A small image classifier, trained from scratch.
Data: trained on crops of objects in photos (Visual Genome), 123503 training examples, 16.2 epochs.
Rows from block 5, named by matrix and row number. Each number is 200 + 30 x the weight over its row's rms, rounded and kept within 0 to 999. All counts start at 0. After the name is the row's rms in percent of the matrix's.
# fc2: squeeze-excite expand (model.blocks.5.se.fc2.weight, 384x24), inputs 0-23
fc2.126,074,187,181,224,191,211,195,178,214,209,145,199,190,171,274,190,224,133,174,216,200,210,261,208,210
fc2.127,115,174,207,182,235,166,137,216,166,205,180,195,158,221,198,176,198,199,129,192,156,194,225,240,214
fc2.128,119,163,242,217,246,199,197,238,225,206,221,179,204,226,185,153,161,242,175,176,234,154,188,199,246
fc2.129,076,207,222,205,181,237,193,220,159,224,202,208,170,177,255,189,253,126,186,193,183,201,229,154,185
fc2.130,109,203,228,177,178,205,174,219,251,207,228,218,201,241,174,197,183,144,171,179,218,130,216,164,234
fc2.131,082,192,151,252,201,179,143,205,267,235,165,211,175,182,177,200,169,164,186,218,224,192,172,203,202
fc2.132,108,204,197,216,150,168,222,215,207,170,201,182,166,182,209,196,177,250,250,265,171,178,153,219,176
fc2.133,097,225,211,179,205,156,198,244,179,198,188,165,173,207,200,192,235,222,191,237,216,245,186,147,126
fc2.134,121,156,126,198,166,203,192,165,176,223,226,234,217,247,233,223,209,211,228,228,181,169,182,193,166
fc2.135,108,216,202,264,198,190,151,192,223,178,193,223,245,176,200,188,219,137,192,234,245,158,226,185,187
fc2.136,076,200,243,179,218,204,178,213,183,150,214,196,198,214,230,268,232,202,193,183,121,196,184,175,233
fc2.137,074,218,225,241,130,252,184,227,173,204,191,161,219,176,246,186,168,186,169,157,182,202,208,213,215
fc2.138,107,199,224,189,212,234,249,206,224,219,210,223,166,203,158,227,155,215,134,181,242,198,232,164,172
fc2.139,099,153,199,186,189,212,195,221,179,245,173,163,193,235,184,277,189,252,158,224,190,167,206,207,197
fc2.140,083,203,266,236,253,185,155,200,156,176,167,182,210,196,240,210,189,206,186,186,177,160,225,240,215
fc2.141,082,176,203,145,182,162,229,196,240,202,205,205,138,215,172,218,220,217,142,201,206,188,253,162,190
fc2.142,072,180,259,178,159,208,181,199,160,222,184,188,164,197,269,240,202,221,200,245,192,193,166,174,176
fc2.143,102,176,178,189,263,166,188,232,236,183,161,228,201,229,138,173,190,249,229,221,194,194,179,180,189
fc2.144,091,153,166,170,190,168,191,190,239,248,182,213,222,210,229,248,196,206,169,198,180,187,197,122,183
fc2.145,117,215,144,201,207,187,228,222,150,213,264,207,246,194,184,210,197,176,213,185,186,167,198,134,228
fc2.146,064,190,202,190,245,242,139,247,192,262,199,194,171,193,184,232,181,174,222,198,214,192,161,196,246
fc2.147,098,220,214,178,232,235,200,193,139,221,147,158,160,228,205,216,206,232,149,215,186,176,244,216,198
fc2.148,062,189,160,151,179,175,188,213,225,147,183,266,220,187,167,209,194,203,140,177,190,221,204,202,241
fc2.149,105,240,209,228,173,234,215,181,168,266,135,188,224,168,163,191,191,142,196,203,200,196,185,200,189
fc2.150,121,156,220,239,221,206,163,195,199,206,198,107,227,228,213,210,232,208,186,183,173,176,164,206,165
fc2.151,089,219,191,204,208,166,194,206,175,240,199,216,184,201,141,171,209,216,205,145,182,161,203,126,246
fc2.152,092,181,191,188,227,212,180,155,138,201,164,228,211,203,182,218,208,175,261,266,201,185,221,207,160
fc2.153,092,177,162,184,193,177,180,291,181,204,223,203,217,188,193,176,234,222,235,181,244,195,164,240,209
fc2.154,097,234,226,210,189,215,196,160,215,283,148,153,206,198,209,187,211,223,196,206,191,146,203,235,223
fc2.155,089,187,144,212,148,211,230,231,190,215,174,163,175,137,215,244,183,229,180,201,210,170,231,177,183
fc2.156,090,264,195,201,180,177,192,236,196,241,175,198,191,167,190,157,209,222,199,227,242,186,230,147,148
fc2.157,126,178,142,177,165,206,212,183,233,248,221,180,203,241,185,202,239,230,160,186,171,198,255,198,236
fc2.158,114,210,192,178,216,207,178,199,194,224,277,161,191,180,187,190,185,160,233,229,263,155,166,204,224
fc2.159,110,205,209,254,185,211,173,192,230,259,226,165,213,203,155,184,191,204,152,213,198,128,226,188,189
fc2.160,112,212,256,235,181,218,236,207,161,172,207,174,182,161,211,138,236,149,173,200,204,174,202,207,171
fc2.161,126,187,191,198,222,187,233,271,211,190,187,210,221,187,178,219,278,202,164,253,185,180,173,167,198
fc2.162,078,210,228,198,168,272,142,175,200,233,168,230,183,212,174,202,231,181,244,203,198,193,191,178,250
fc2.163,091,151,192,216,225,162,149,180,189,236,164,221,202,233,166,210,218,190,225,224,252,185,157,161,184
fc2.164,087,179,262,202,167,210,226,138,185,221,220,179,192,218,193,190,173,197,217,222,220,189,253,140,164
fc2.165,121,236,217,248,209,172,205,203,214,197,218,145,217,193,241,179,174,181,205,138,191,166,220,134,202
fc2.166,089,213,213,223,160,149,241,157,172,224,208,201,188,228,209,164,250,208,149,248,226,175,219,200,208
fc2.167,101,186,209,269,157,181,217,230,195,185,194,159,239,187,219,222,199,175,179,256,168,159,203,228,167
fc2.168,122,163,201,255,181,208,176,196,243,201,180,194,196,203,154,184,206,188,270,157,168,231,161,191,230
fc2.169,090,146,186,218,212,182,193,239,161,231,192,182,193,236,213,139,239,179,172,245,198,148,199,208,221
fc2.170,087,159,174,238,125,211,224,219,208,212,215,166,201,213,155,187,145,213,196,178,172,185,195,150,200
fc2.171,096,205,207,227,165,177,217,216,182,233,245,182,265,240,149,185,180,216,211,160,156,225,210,233,194
fc2.172,124,189,196,160,214,188,205,189,211,208,187,169,255,131,208,207,206,148,187,214,162,202,273,182,198
fc2.173,072,181,149,246,191,205,187,231,245,192,164,217,228,187,187,202,200,147,198,156,241,186,253,210,229
fc2.174,096,209,192,235,138,259,238,222,221,216,158,192,201,186,214,168,241,201,232,172,169,163,236,200,195
fc2.175,102,203,179,184,253,226,181,190,213,188,165,250,173,208,244,214,184,227,178,185,217,137,236,218,150
fc2.176,108,214,239,221,228,167,204,241,234,138,197,169,182,179,182,212,219,188,239,191,217,140,250,188,195
fc2.177,104,174,229,221,235,191,208,214,146,185,156,224,233,166,172,181,163,217,216,210,187,226,237,266,224
fc2.178,104,212,170,200,207,191,238,151,203,278,190,221,206,199,230,184,236,166,220,216,236,175,147,196,170
fc2.179,129,166,195,228,165,151,224,254,225,185,199,214,209,174,166,218,235,191,237,173,159,180,211,140,206
fc2.180,103,203,156,175,250,169,204,197,206,229,210,159,171,220,205,192,194,167,146,255,194,182,178,260,194
fc2.181,106,224,176,186,208,181,212,206,228,219,210,190,155,219,166,282,256,189,219,215,146,197,172,200,224
fc2.182,089,245,208,231,201,215,180,243,205,189,187,180,137,225,214,219,207,235,158,196,173,169,209,246,143
fc2.183,110,182,173,219,159,259,194,169,265,188,185,228,219,170,192,188,207,191,153,240,187,183,224,155,213
fc2.184,099,189,204,203,248,175,239,165,260,164,195,214,210,168,183,176,163,240,222,219,149,166,183,222,183
fc2.185,071,182,206,181,199,143,177,149,221,276,189,206,180,200,180,218,211,172,197,218,164,233,189,171,249
fc2.186,099,217,217,185,262,198,181,148,175,227,193,181,251,172,183,256,185,224,218,224,178,173,189,152,204
fc2.187,094,241,186,230,232,208,183,174,198,167,211,204,223,243,164,225,131,233,202,230,190,163,182,250,185
fc2.188,113,209,219,164,184,151,155,218,179,178,206,158,277,185,168,211,227,189,223,219,183,188,208,249,187
fc2.189,091,258,201,227,193,256,202,245,223,215,193,174,230,199,168,163,191,222,226,178,218,193,142,171,166
fc2.190,146,235,195,154,191,227,232,242,225,157,192,223,216,181,146,218,200,218,207,179,224,162,186,265,178
fc2.191,100,196,203,174,113,220,212,202,207,248,159,160,207,186,181,176,203,200,205,188,210,161,215,221,259
fc2.192,095,185,161,208,225,164,199,178,197,169,213,203,249,171,248,261,206,189,168,151,191,189,199,160,240
fc2.193,084,203,159,255,230,228,139,217,201,247,181,160,189,209,198,195,210,175,202,247,200,182,146,200,224
fc2.194,073,177,280,219,143,205,184,194,249,198,166,153,206,190,204,200,172,224,207,208,175,174,177,184,166
fc2.195,091,185,178,211,187,185,220,249,222,185,224,191,173,215,224,288,214,169,223,218,231,211,191,244,157
fc2.196,076,213,212,168,223,200,213,232,181,218,221,160,190,252,123,242,215,212,178,154,244,193,189,189,215
fc2.197,107,139,186,171,159,155,206,219,181,227,192,164,199,208,263,258,189,203,201,176,174,175,213,214,181
fc2.198,073,220,170,194,152,189,260,185,231,210,216,231,204,229,226,209,193,161,224,202,137,143,193,206,174
fc2.199,069,206,178,168,258,187,159,255,204,173,230,221,181,178,181,187,220,203,240,171,215,171,226,161,152
fc2.200,098,174,195,200,207,236,227,200,224,212,174,209,201,228,147,218,234,196,152,243,169,170,123,186,189
fc2.201,084,191,185,210,157,181,215,214,213,183,231,221,137,246,237,190,238,192,168,190,235,149,232,240,188
fc2.202,114,179,170,182,225,265,164,188,187,195,179,166,189,205,178,163,254,196,203,197,227,181,258,236,165
fc2.203,095,233,156,201,211,218,163,206,217,203,245,194,226,249,201,221,162,200,165,223,248,142,201,215,243
fc2.204,089,135,236,201,211,204,206,222,177,218,180,188,203,131,193,209,176,181,262,191,189,163,215,242,173
fc2.205,117,211,187,195,182,189,237,209,207,157,225,212,241,213,233,182,133,228,276,220,176,205,176,213,174
fc2.206,089,198,199,196,263,213,188,238,190,151,248,208,134,221,231,215,167,192,191,193,233,178,205,194,156
fc2.207,121,213,236,195,203,182,155,199,162,184,193,217,158,172,250,192,225,202,229,221,180,150,137,171,170
fc2.208,083,142,131,190,154,163,238,231,217,183,190,181,177,175,189,220,172,197,236,197,188,199,163,191,232
fc2.209,089,175,196,208,266,171,170,206,184,210,225,225,198,240,192,209,226,198,190,207,196,173,219,104,215
fc2.210,083,219,172,224,248,238,179,181,131,163,199,177,183,213,202,234,180,184,219,255,162,235,193,189,212
fc2.211,080,172,226,166,192,128,201,218,152,214,209,179,161,187,180,175,169,156,205,189,162,236,241,216,206
fc2.212,130,136,193,198,260,213,201,210,264,208,212,212,198,186,160,205,196,209,183,250,188,211,163,189,148
fc2.213,099,257,165,163,192,199,164,236,152,213,181,235,190,218,228,240,176,231,200,217,222,151,162,189,205
fc2.214,075,178,223,236,265,216,218,219,176,208,222,156,224,211,161,252,202,193,205,227,234,145,221,191,176
fc2.215,077,215,231,171,147,195,224,198,187,221,144,168,226,158,200,191,213,199,240,188,221,224,126,219,200
fc2.216,097,182,245,213,174,179,206,209,187,212,197,178,181,273,217,191,212,213,181,163,252,235,192,188,131
fc2.217,101,190,153,159,219,232,221,152,169,234,194,162,206,216,201,210,174,196,210,217,201,162,215,237,273
fc2.218,080,183,178,218,127,189,170,254,176,213,180,199,178,236,176,171,194,212,206,143,208,198,217,204,255
fc2.219,093,205,190,147,210,235,207,257,230,189,172,205,206,224,213,207,171,214,161,231,244,129,175,217,202
fc2.220,078,237,229,201,222,195,112,202,159,158,190,166,205,163,206,188,204,213,206,192,144,179,222,207,222
fc2.221,095,216,205,230,172,177,178,188,182,171,211,183,272,216,214,207,163,188,283,171,196,200,164,180,213
fc2.222,108,129,189,189,191,286,245,167,176,208,207,180,209,197,198,188,228,190,190,214,182,219,189,242,175
fc2.223,097,221,152,191,178,245,225,153,144,175,172,191,201,181,225,170,252,195,182,246,205,192,228,229,205
fc2.224,102,218,207,163,208,218,261,194,152,219,257,231,202,195,191,164,176,174,235,177,208,159,219,212,154
fc2.225,129,168,164,201,153,266,200,213,193,207,181,185,240,280,181,194,212,187,201,202,164,168,218,180,208
fc2.226,061,215,235,160,173,197,191,201,174,227,209,232,249,240,169,200,179,190,194,219,236,200,191,116,231
fc2.227,092,222,213,185,222,219,151,210,167,213,203,211,191,180,230,189,177,208,187,143,234,193,218,268,134
fc2.228,123,197,195,253,170,214,221,146,215,194,176,167,141,180,242,193,154,220,189,164,227,206,211,228,233
fc2.229,134,183,172,281,160,172,225,218,180,190,220,244,136,193,214,200,197,197,207,195,222,150,202,215,197
fc2.230,085,233,223,155,179,162,179,166,215,207,182,161,189,174,277,172,230,170,221,232,189,171,216,205,182
fc2.231,108,196,248,180,169,232,249,191,218,281,182,229,219,190,159,204,222,230,206,158,193,182,194,225,192
fc2.232,125,189,182,141,189,233,193,236,219,219,239,221,166,155,191,234,213,247,187,190,229,158,172,205,154
fc2.233,112,216,161,203,186,184,195,200,219,230,183,202,199,239,248,163,207,253,177,151,177,190,240,132,195
fc2.234,064,192,252,219,135,146,212,230,196,264,220,210,227,220,183,184,193,200,243,218,190,227,174,206,179
fc2.235,104,235,158,222,201,226,198,209,174,176,238,223,203,223,173,163,142,206,190,225,234,190,148,250,171
fc2.236,080,178,169,133,239,194,203,200,222,196,252,203,223,212,154,183,238,147,175,218,205,194,170,238,187
fc2.237,073,163,181,197,187,120,236,171,228,261,202,217,183,175,208,212,171,203,221,196,203,191,214,144,177
fc2.238,079,221,182,245,134,195,188,189,180,177,171,182,156,186,264,180,195,215,189,199,183,175,146,223,174
fc2.239,110,193,189,255,190,165,185,218,203,157,221,159,230,252,187,225,184,193,221,239,138,185,163,187,216
fc2.240,111,148,216,227,264,197,214,217,169,213,226,187,179,180,218,199,166,209,178,148,190,227,187,247,150
fc2.241,115,222,209,215,174,229,197,223,156,236,234,176,205,160,184,215,244,211,185,202,207,112,198,227,169
fc2.242,094,163,208,176,161,212,168,206,179,162,253,243,211,201,189,190,137,166,206,186,197,199,232,256,220
fc2.243,086,218,210,215,185,150,204,239,190,177,173,227,285,203,170,187,219,179,208,211,197,183,232,246,242
fc2.244,094,189,173,173,205,250,199,201,171,232,158,215,177,250,153,174,240,222,223,230,213,229,190,227,152
fc2.245,095,155,171,190,175,254,145,199,210,177,211,257,209,129,212,226,178,203,193,211,183,234,196,201,195
fc2.246,120,154,217,209,129,214,152,233,218,184,229,201,207,185,224,234,196,201,168,212,154,172,182,173,242
fc2.247,067,164,188,198,212,218,193,187,143,229,188,272,207,159,157,225,183,239,186,193,182,173,221,248,198
fc2.248,122,184,191,196,187,197,190,208,227,194,177,235,212,262,211,186,205,207,156,164,134,179,266,229,170
fc2.249,074,238,192,156,237,224,192,197,183,211,213,183,200,172,175,228,226,211,165,235,170,128,242,166,228
fc2.250,114,218,230,189,184,234,192,219,202,180,155,225,167,209,204,164,204,203,202,276,196,190,231,166,131
fc2.251,102,214,162,185,219,159,214,263,169,182,182,218,217,197,192,175,201,245,110,207,214,197,192,210,206
fc2.252,095,265,196,229,161,237,232,239,205,176,182,219,190,183,213,150,224,214,175,213,192,216,175,236,146
fc2.253,081,153,221,249,182,242,244,206,182,176,184,179,213,163,183,220,191,266,176,191,170,233,239,190,204
fc2.254,073,160,260,256,207,189,206,205,186,198,227,189,169,243,184,225,174,160,173,132,195,213,186,207,187
fc2.255,082,198,228,196,175,157,198,191,205,216,194,163,245,210,155,201,222,257,188,158,177,213,259,186,248
fc2.256,110,188,220,248,185,217,197,180,149,179,216,178,266,209,158,231,216,146,167,224,187,189,223,166,187
fc2.257,124,208,241,177,228,212,184,183,248,232,135,236,195,176,186,159,198,238,139,214,180,219,204,202,220
fc2.258,140,163,218,187,197,239,215,206,182,184,192,165,203,149,162,223,177,186,221,162,189,147,276,184,202
fc2.259,122,164,249,214,224,167,195,241,193,244,163,246,195,175,190,144,239,196,199,204,187,165,158,195,185
fc2.260,126,238,267,173,209,224,173,193,166,209,193,225,223,221,189,228,168,208,220,216,217,174,130,222,160
fc2.261,069,210,196,212,229,177,241,184,233,152,155,217,166,194,216,152,224,178,190,197,184,149,137,225,190
fc2.262,059,193,135,213,204,215,190,188,135,251,188,166,174,191,176,178,251,204,238,215,189,170,213,176,227
fc2.263,111,196,210,193,160,267,211,170,181,189,220,201,241,226,206,233,217,181,213,171,211,129,182,162,239
fc2.264,088,181,183,193,238,240,217,171,192,159,186,193,223,199,179,241,251,226,208,209,247,122,211,217,199
fc2.265,073,197,260,214,214,173,169,194,187,179,237,267,168,185,202,146,209,191,179,205,192,136,184,199,184
fc2.266,122,231,201,234,181,143,203,251,228,230,188,193,203,216,180,224,202,204,143,149,181,154,207,174,231
fc2.267,063,208,210,174,203,172,240,227,167,199,170,170,180,208,230,124,260,207,171,216,175,231,165,198,200
fc2.268,118,191,246,168,182,251,213,181,213,252,235,209,221,151,184,219,219,181,203,209,174,163,195,147,161
fc2.269,085,178,157,175,217,235,195,172,199,179,163,229,190,175,189,170,158,239,232,218,223,162,232,257,231
fc2.270,119,226,233,223,175,173,188,184,187,185,188,195,190,176,218,208,149,178,206,248,233,226,122,152,222
fc2.271,081,230,198,226,203,223,139,167,233,213,195,159,170,196,190,236,195,128,224,177,224,154,189,198,214
fc2.272,113,122,175,211,252,252,171,190,221,176,192,214,217,189,220,229,196,211,196,248,208,160,212,235,200
fc2.273,105,167,162,226,168,169,179,238,177,237,175,218,191,159,180,196,204,204,179,151,245,245,217,162,171
fc2.274,131,234,196,189,215,167,184,223,209,210,199,228,243,219,148,186,212,229,257,203,182,146,144,171,226
fc2.275,097,175,196,160,183,212,184,284,181,247,152,231,202,204,196,170,185,210,146,184,215,182,184,179,201
fc2.276,103,185,210,189,215,181,240,184,214,248,153,191,263,176,204,220,171,206,200,197,237,149,254,167,192
fc2.277,111,165,203,190,205,223,163,153,178,207,214,185,155,208,240,177,235,229,250,168,245,179,207,167,158
fc2.278,124,175,207,202,204,242,172,193,179,272,181,184,198,180,142,193,154,219,135,234,210,195,196,198,216
fc2.279,091,183,136,196,214,211,189,207,190,178,157,220,159,163,240,196,159,210,184,208,161,195,188,215,272
fc2.280,092,209,186,214,165,210,127,239,184,215,184,179,241,202,200,257,160,195,154,227,200,190,195,176,160
fc2.281,085,195,213,191,210,150,180,167,211,172,189,193,172,145,207,212,208,192,258,216,143,180,220,255,164
fc2.282,124,198,215,233,212,192,230,247,178,178,227,169,189,180,154,227,241,186,249,173,213,203,173,189,129
fc2.283,112,149,213,193,200,168,236,206,232,193,226,185,234,193,144,193,176,193,211,185,273,146,207,229,195
fc2.284,091,218,216,142,215,154,216,247,185,145,165,165,220,199,213,192,201,235,179,207,173,177,209,259,205
fc2.285,087,208,185,124,208,145,211,167,221,203,225,201,157,202,203,181,175,201,217,203,225,261,219,212,247
fc2.286,117,254,225,225,262,187,210,160,224,245,190,218,215,174,182,195,177,226,208,189,144,202,153,190,174
fc2.287,089,233,234,194,178,168,214,149,240,240,172,234,216,202,156,165,150,203,224,217,177,191,203,208,248
fc2.288,080,225,157,236,207,124,211,190,212,150,189,181,161,248,255,198,204,184,204,203,200,183,179,204,229
fc2.289,076,121,206,220,184,193,186,239,181,232,214,188,249,139,166,210,164,179,214,210,193,214,239,205,211
fc2.290,106,235,193,218,170,260,142,226,206,201,223,230,260,195,196,185,209,166,162,205,233,169,178,194,169
fc2.291,122,211,159,207,134,155,221,183,169,234,192,212,168,179,211,161,225,220,268,212,218,198,196,165,194
fc2.292,110,228,208,268,158,222,192,195,184,192,195,164,212,142,238,155,189,223,230,215,158,200,212,185,165
fc2.293,087,239,195,217,234,236,224,205,202,256,199,206,234,218,170,187,157,202,230,208,160,140,174,179,158
fc2.294,083,216,219,230,203,226,204,213,206,160,178,166,193,258,216,267,210,220,191,188,176,128,206,173,221
fc2.295,080,241,197,152,247,203,197,136,202,228,220,171,197,235,178,201,195,179,194,222,136,166,209,219,169
fc2.296,084,199,250,236,172,176,230,201,245,155,214,208,214,237,175,175,202,148,231,224,171,205,228,173,158
fc2.297,076,167,247,184,189,181,152,233,250,188,169,232,199,183,199,242,241,210,193,211,208,186,162,249,163
fc2.298,125,184,138,208,231,192,194,216,188,232,146,175,195,274,171,178,185,206,226,213,220,168,245,193,205
fc2.299,115,221,210,247,213,188,203,162,190,234,210,211,227,211,180,142,198,226,246,134,188,184,164,177,159
fc2.300,096,114,162,175,200,187,167,253,200,206,163,203,253,175,197,201,165,222,197,188,205,228,206,214,185
fc2.301,071,227,147,255,209,211,226,233,223,203,250,212,218,146,176,159,184,174,233,195,176,228,211,222,217
fc2.302,129,212,218,266,198,218,178,164,158,217,185,275,153,192,180,212,205,228,211,173,177,195,180,236,192
fc2.303,092,216,217,169,213,206,178,217,182,188,205,255,222,197,228,257,178,159,189,269,202,198,171,146,215
fc2.304,073,199,179,177,149,223,158,145,218,177,194,166,152,237,227,193,216,188,212,155,208,245,233,218,212
fc2.305,098,169,170,168,160,237,176,232,136,207,199,210,212,158,215,179,242,214,179,220,223,151,239,209,197
fc2.306,107,196,244,164,237,207,221,201,218,179,138,180,262,221,211,210,195,188,169,212,196,134,214,217,227
fc2.307,108,192,159,200,185,233,172,196,168,240,191,253,232,141,213,256,179,217,207,183,147,201,185,182,195
fc2.308,074,223,181,221,221,201,201,170,187,179,160,111,161,226,207,251,182,204,158,228,197,204,200,202,167
fc2.309,095,195,237,186,234,199,245,227,163,236,193,180,244,208,170,204,151,231,172,245,234,157,208,170,201
fc2.310,108,204,243,179,191,236,241,169,182,160,187,246,242,173,188,217,186,219,197,214,134,191,203,228,246
fc2.311,070,197,238,226,199,154,189,223,214,198,180,200,143,180,253,219,161,171,209,259,187,182,248,193,220
fc2.312,127,219,126,250,216,192,219,182,144,221,158,212,212,186,153,203,222,194,155,190,216,218,216,176,215
fc2.313,084,210,232,232,159,214,139,215,183,165,159,169,152,214,179,186,209,189,209,225,257,185,171,233,205
fc2.314,097,206,207,216,207,155,222,157,203,163,194,238,231,242,208,189,195,158,183,260,211,158,153,201,164
fc2.315,105,230,200,224,211,149,161,151,269,180,210,198,164,242,158,172,213,183,183,210,235,207,201,203,176
fc2.316,087,202,169,199,210,226,243,218,192,280,248,149,183,191,175,236,215,179,187,213,158,209,185,170,199
fc2.317,095,149,179,194,220,192,157,191,260,137,187,183,187,202,178,201,232,184,194,176,195,220,265,175,187
fc2.318,096,237,173,180,195,212,206,224,247,193,196,220,253,233,246,173,206,266,182,230,181,162,179,229,210
fc2.319,083,206,224,241,227,162,221,206,169,197,230,222,147,207,223,206,209,204,198,185,296,169,188,197,184
fc2.320,156,194,229,227,148,194,195,176,171,216,205,206,164,207,215,145,235,169,248,213,256,185,172,206,156
fc2.321,077,225,204,166,140,193,234,181,229,180,191,174,180,206,198,238,256,255,229,213,148,200,185,199,173
fc2.322,093,194,218,243,194,166,248,179,212,171,237,191,231,188,206,170,250,229,213,121,193,175,215,193,216
fc2.323,112,186,220,192,197,243,181,256,176,220,135,193,222,208,214,163,169,231,217,181,226,140,180,212,173
fc2.324,094,164,166,212,198,271,192,153,241,175,230,237,214,165,246,184,169,202,225,176,193,211,211,179,221
fc2.325,092,159,214,196,240,193,221,187,211,221,210,187,225,183,196,179,230,224,237,273,186,189,137,147,189
fc2.326,106,160,205,187,225,195,194,145,253,199,177,235,229,196,246,197,223,177,215,217,122,182,203,222,189
fc2.327,102,167,252,172,195,208,112,187,188,194,168,194,184,191,203,170,151,231,181,226,171,223,213,215,183
fc2.328,076,174,208,247,194,160,151,233,228,167,205,214,212,210,161,259,202,245,229,196,167,164,192,171,188
fc2.329,110,158,194,173,239,204,120,226,208,146,183,191,216,159,213,219,261,204,189,212,190,203,215,212,187
fc2.330,089,183,196,211,216,252,168,192,149,182,182,167,167,153,162,160,214,170,237,222,214,206,150,198,173
fc2.331,107,233,192,212,215,187,211,251,187,211,149,259,163,172,161,197,143,174,197,227,161,219,219,188,211
fc2.332,100,226,164,215,203,170,209,209,188,140,205,249,225,161,161,184,215,166,198,174,148,200,249,230,212
fc2.333,066,219,195,230,252,213,155,222,184,195,153,218,171,174,169,225,140,233,176,193,224,204,180,149,189
fc2.334,100,197,203,187,215,186,190,249,177,176,126,180,221,227,203,163,247,246,193,210,185,254,195,165,184
fc2.335,113,163,171,226,187,196,202,260,159,235,241,181,214,218,184,193,229,183,192,198,208,192,154,215,125
fc2.336,098,176,227,212,180,163,142,269,224,189,167,146,217,203,156,202,198,192,217,188,235,239,194,192,205
fc2.337,116,262,231,209,184,193,166,217,178,173,247,232,226,137,207,191,155,156,218,184,205,178,216,217,186
fc2.338,085,201,221,192,195,178,230,220,232,236,201,194,208,218,236,170,190,155,229,210,117,180,136,198,206
fc2.339,074,186,229,243,174,181,172,204,209,131,232,238,242,183,189,225,182,180,208,178,223,181,258,236,199
fc2.340,107,202,161,256,226,225,196,188,183,191,190,182,271,188,147,235,222,210,199,234,203,178,165,155,190
fc2.341,116,222,222,215,223,161,137,230,167,227,222,187,213,261,216,211,211,164,184,145,181,178,213,218,175
fc2.342,095,185,165,210,160,215,264,235,185,211,170,184,268,176,202,221,172,177,217,165,232,211,196,227,168
fc2.343,127,220,171,208,162,245,227,218,146,219,193,252,191,221,192,182,284,183,203,195,183,202,190,169,187
fc2.344,095,158,218,200,168,208,194,180,114,233,181,197,225,167,194,257,231,181,216,225,214,180,220,230,205
fc2.345,119,203,195,230,169,219,163,280,168,203,173,219,220,199,179,122,187,190,213,186,210,202,171,231,199
fc2.346,082,165,186,200,247,203,148,191,212,207,232,231,261,230,167,174,210,210,220,214,235,151,188,181,240
fc2.347,102,173,171,185,210,204,244,205,243,214,205,195,114,224,209,154,173,224,183,164,166,235,201,206,183
fc2.348,092,175,167,222,233,221,258,205,187,215,193,163,187,220,228,228,191,148,173,187,142,191,201,251,227
fc2.349,091,228,204,199,211,129,183,238,181,174,191,147,191,233,191,253,220,138,208,233,213,206,202,210,217
fc2.350,080,237,268,239,183,167,225,211,178,225,164,204,204,145,191,189,189,236,177,232,215,191,194,167,243
fc2.351,096,194,207,166,211,193,173,189,198,250,203,192,179,204,123,235,154,245,206,231,217,248,218,202,233
fc2.352,074,217,166,180,273,202,247,178,153,203,229,195,219,172,157,187,244,174,200,204,207,171,189,165,228
fc2.353,098,170,194,207,208,206,272,166,222,221,210,182,219,179,214,247,156,206,187,223,197,126,207,199,162
fc2.354,129,148,218,204,231,173,176,191,208,237,199,223,137,210,185,238,154,204,226,169,220,176,216,146,221
fc2.355,098,189,241,242,121,214,202,151,197,186,184,184,158,202,207,196,196,259,215,210,227,193,162,181,188
fc2.356,070,231,183,209,217,231,168,191,193,141,205,206,170,241,180,244,175,218,240,233,149,179,197,175,153
fc2.357,109,188,246,234,187,196,126,168,208,147,187,168,240,202,165,202,190,216,181,189,177,239,203,200,158
fc2.358,123,223,232,198,196,230,182,165,159,232,200,263,206,182,198,185,224,171,220,228,186,162,160,253,160
fc2.359,124,212,204,199,211,186,120,218,153,151,196,186,191,206,170,206,216,261,232,212,252,194,222,213,215
fc2.360,096,174,202,223,216,228,172,181,199,232,239,166,115,215,212,221,226,219,208,206,255,173,200,191,162
fc2.361,072,212,260,204,188,195,170,216,198,182,174,228,197,248,139,207,212,163,268,204,179,217,215,163,212
fc2.362,093,180,253,242,195,181,195,183,158,177,173,148,211,204,203,172,182,233,225,134,188,196,230,226,233
fc2.363,084,175,214,157,180,191,161,201,237,245,238,193,191,223,155,234,192,256,202,249,214,180,160,221,207
fc2.364,114,228,216,203,186,155,235,202,193,132,160,212,228,202,240,175,185,202,250,214,195,174,172,231,250
fc2.365,094,180,159,220,200,204,176,186,219,165,182,179,216,241,168,218,229,198,213,217,181,193,109,252,208
fc2.366,101,248,158,171,201,262,178,175,172,224,180,209,195,224,184,162,186,229,199,201,175,146,246,194,168
fc2.367,099,176,252,226,194,202,173,183,162,181,211,264,207,164,187,238,226,207,178,219,218,149,218,147,205
fc2.368,102,180,178,177,235,223,189,207,246,241,203,210,223,173,118,174,212,260,214,203,187,205,200,219,168
fc2.369,099,209,157,188,177,238,220,244,160,238,196,182,174,218,154,168,182,193,213,229,207,168,164,203,263
fc2.370,087,167,218,171,256,157,208,184,225,167,220,174,197,197,180,216,278,172,227,196,170,168,225,190,178
fc2.371,073,182,203,179,216,171,125,198,190,224,189,214,245,210,198,160,208,193,160,235,158,189,173,185,260
fc2.372,080,206,179,153,209,198,216,137,230,174,224,187,193,196,241,193,210,245,213,227,162,200,145,246,227
fc2.373,064,191,232,202,237,213,201,235,244,231,186,207,222,173,246,258,180,214,167,194,176,208,145,241,172
fc2.374,108,176,214,229,191,216,219,200,206,191,216,182,240,158,155,146,190,152,173,244,141,192,175,182,175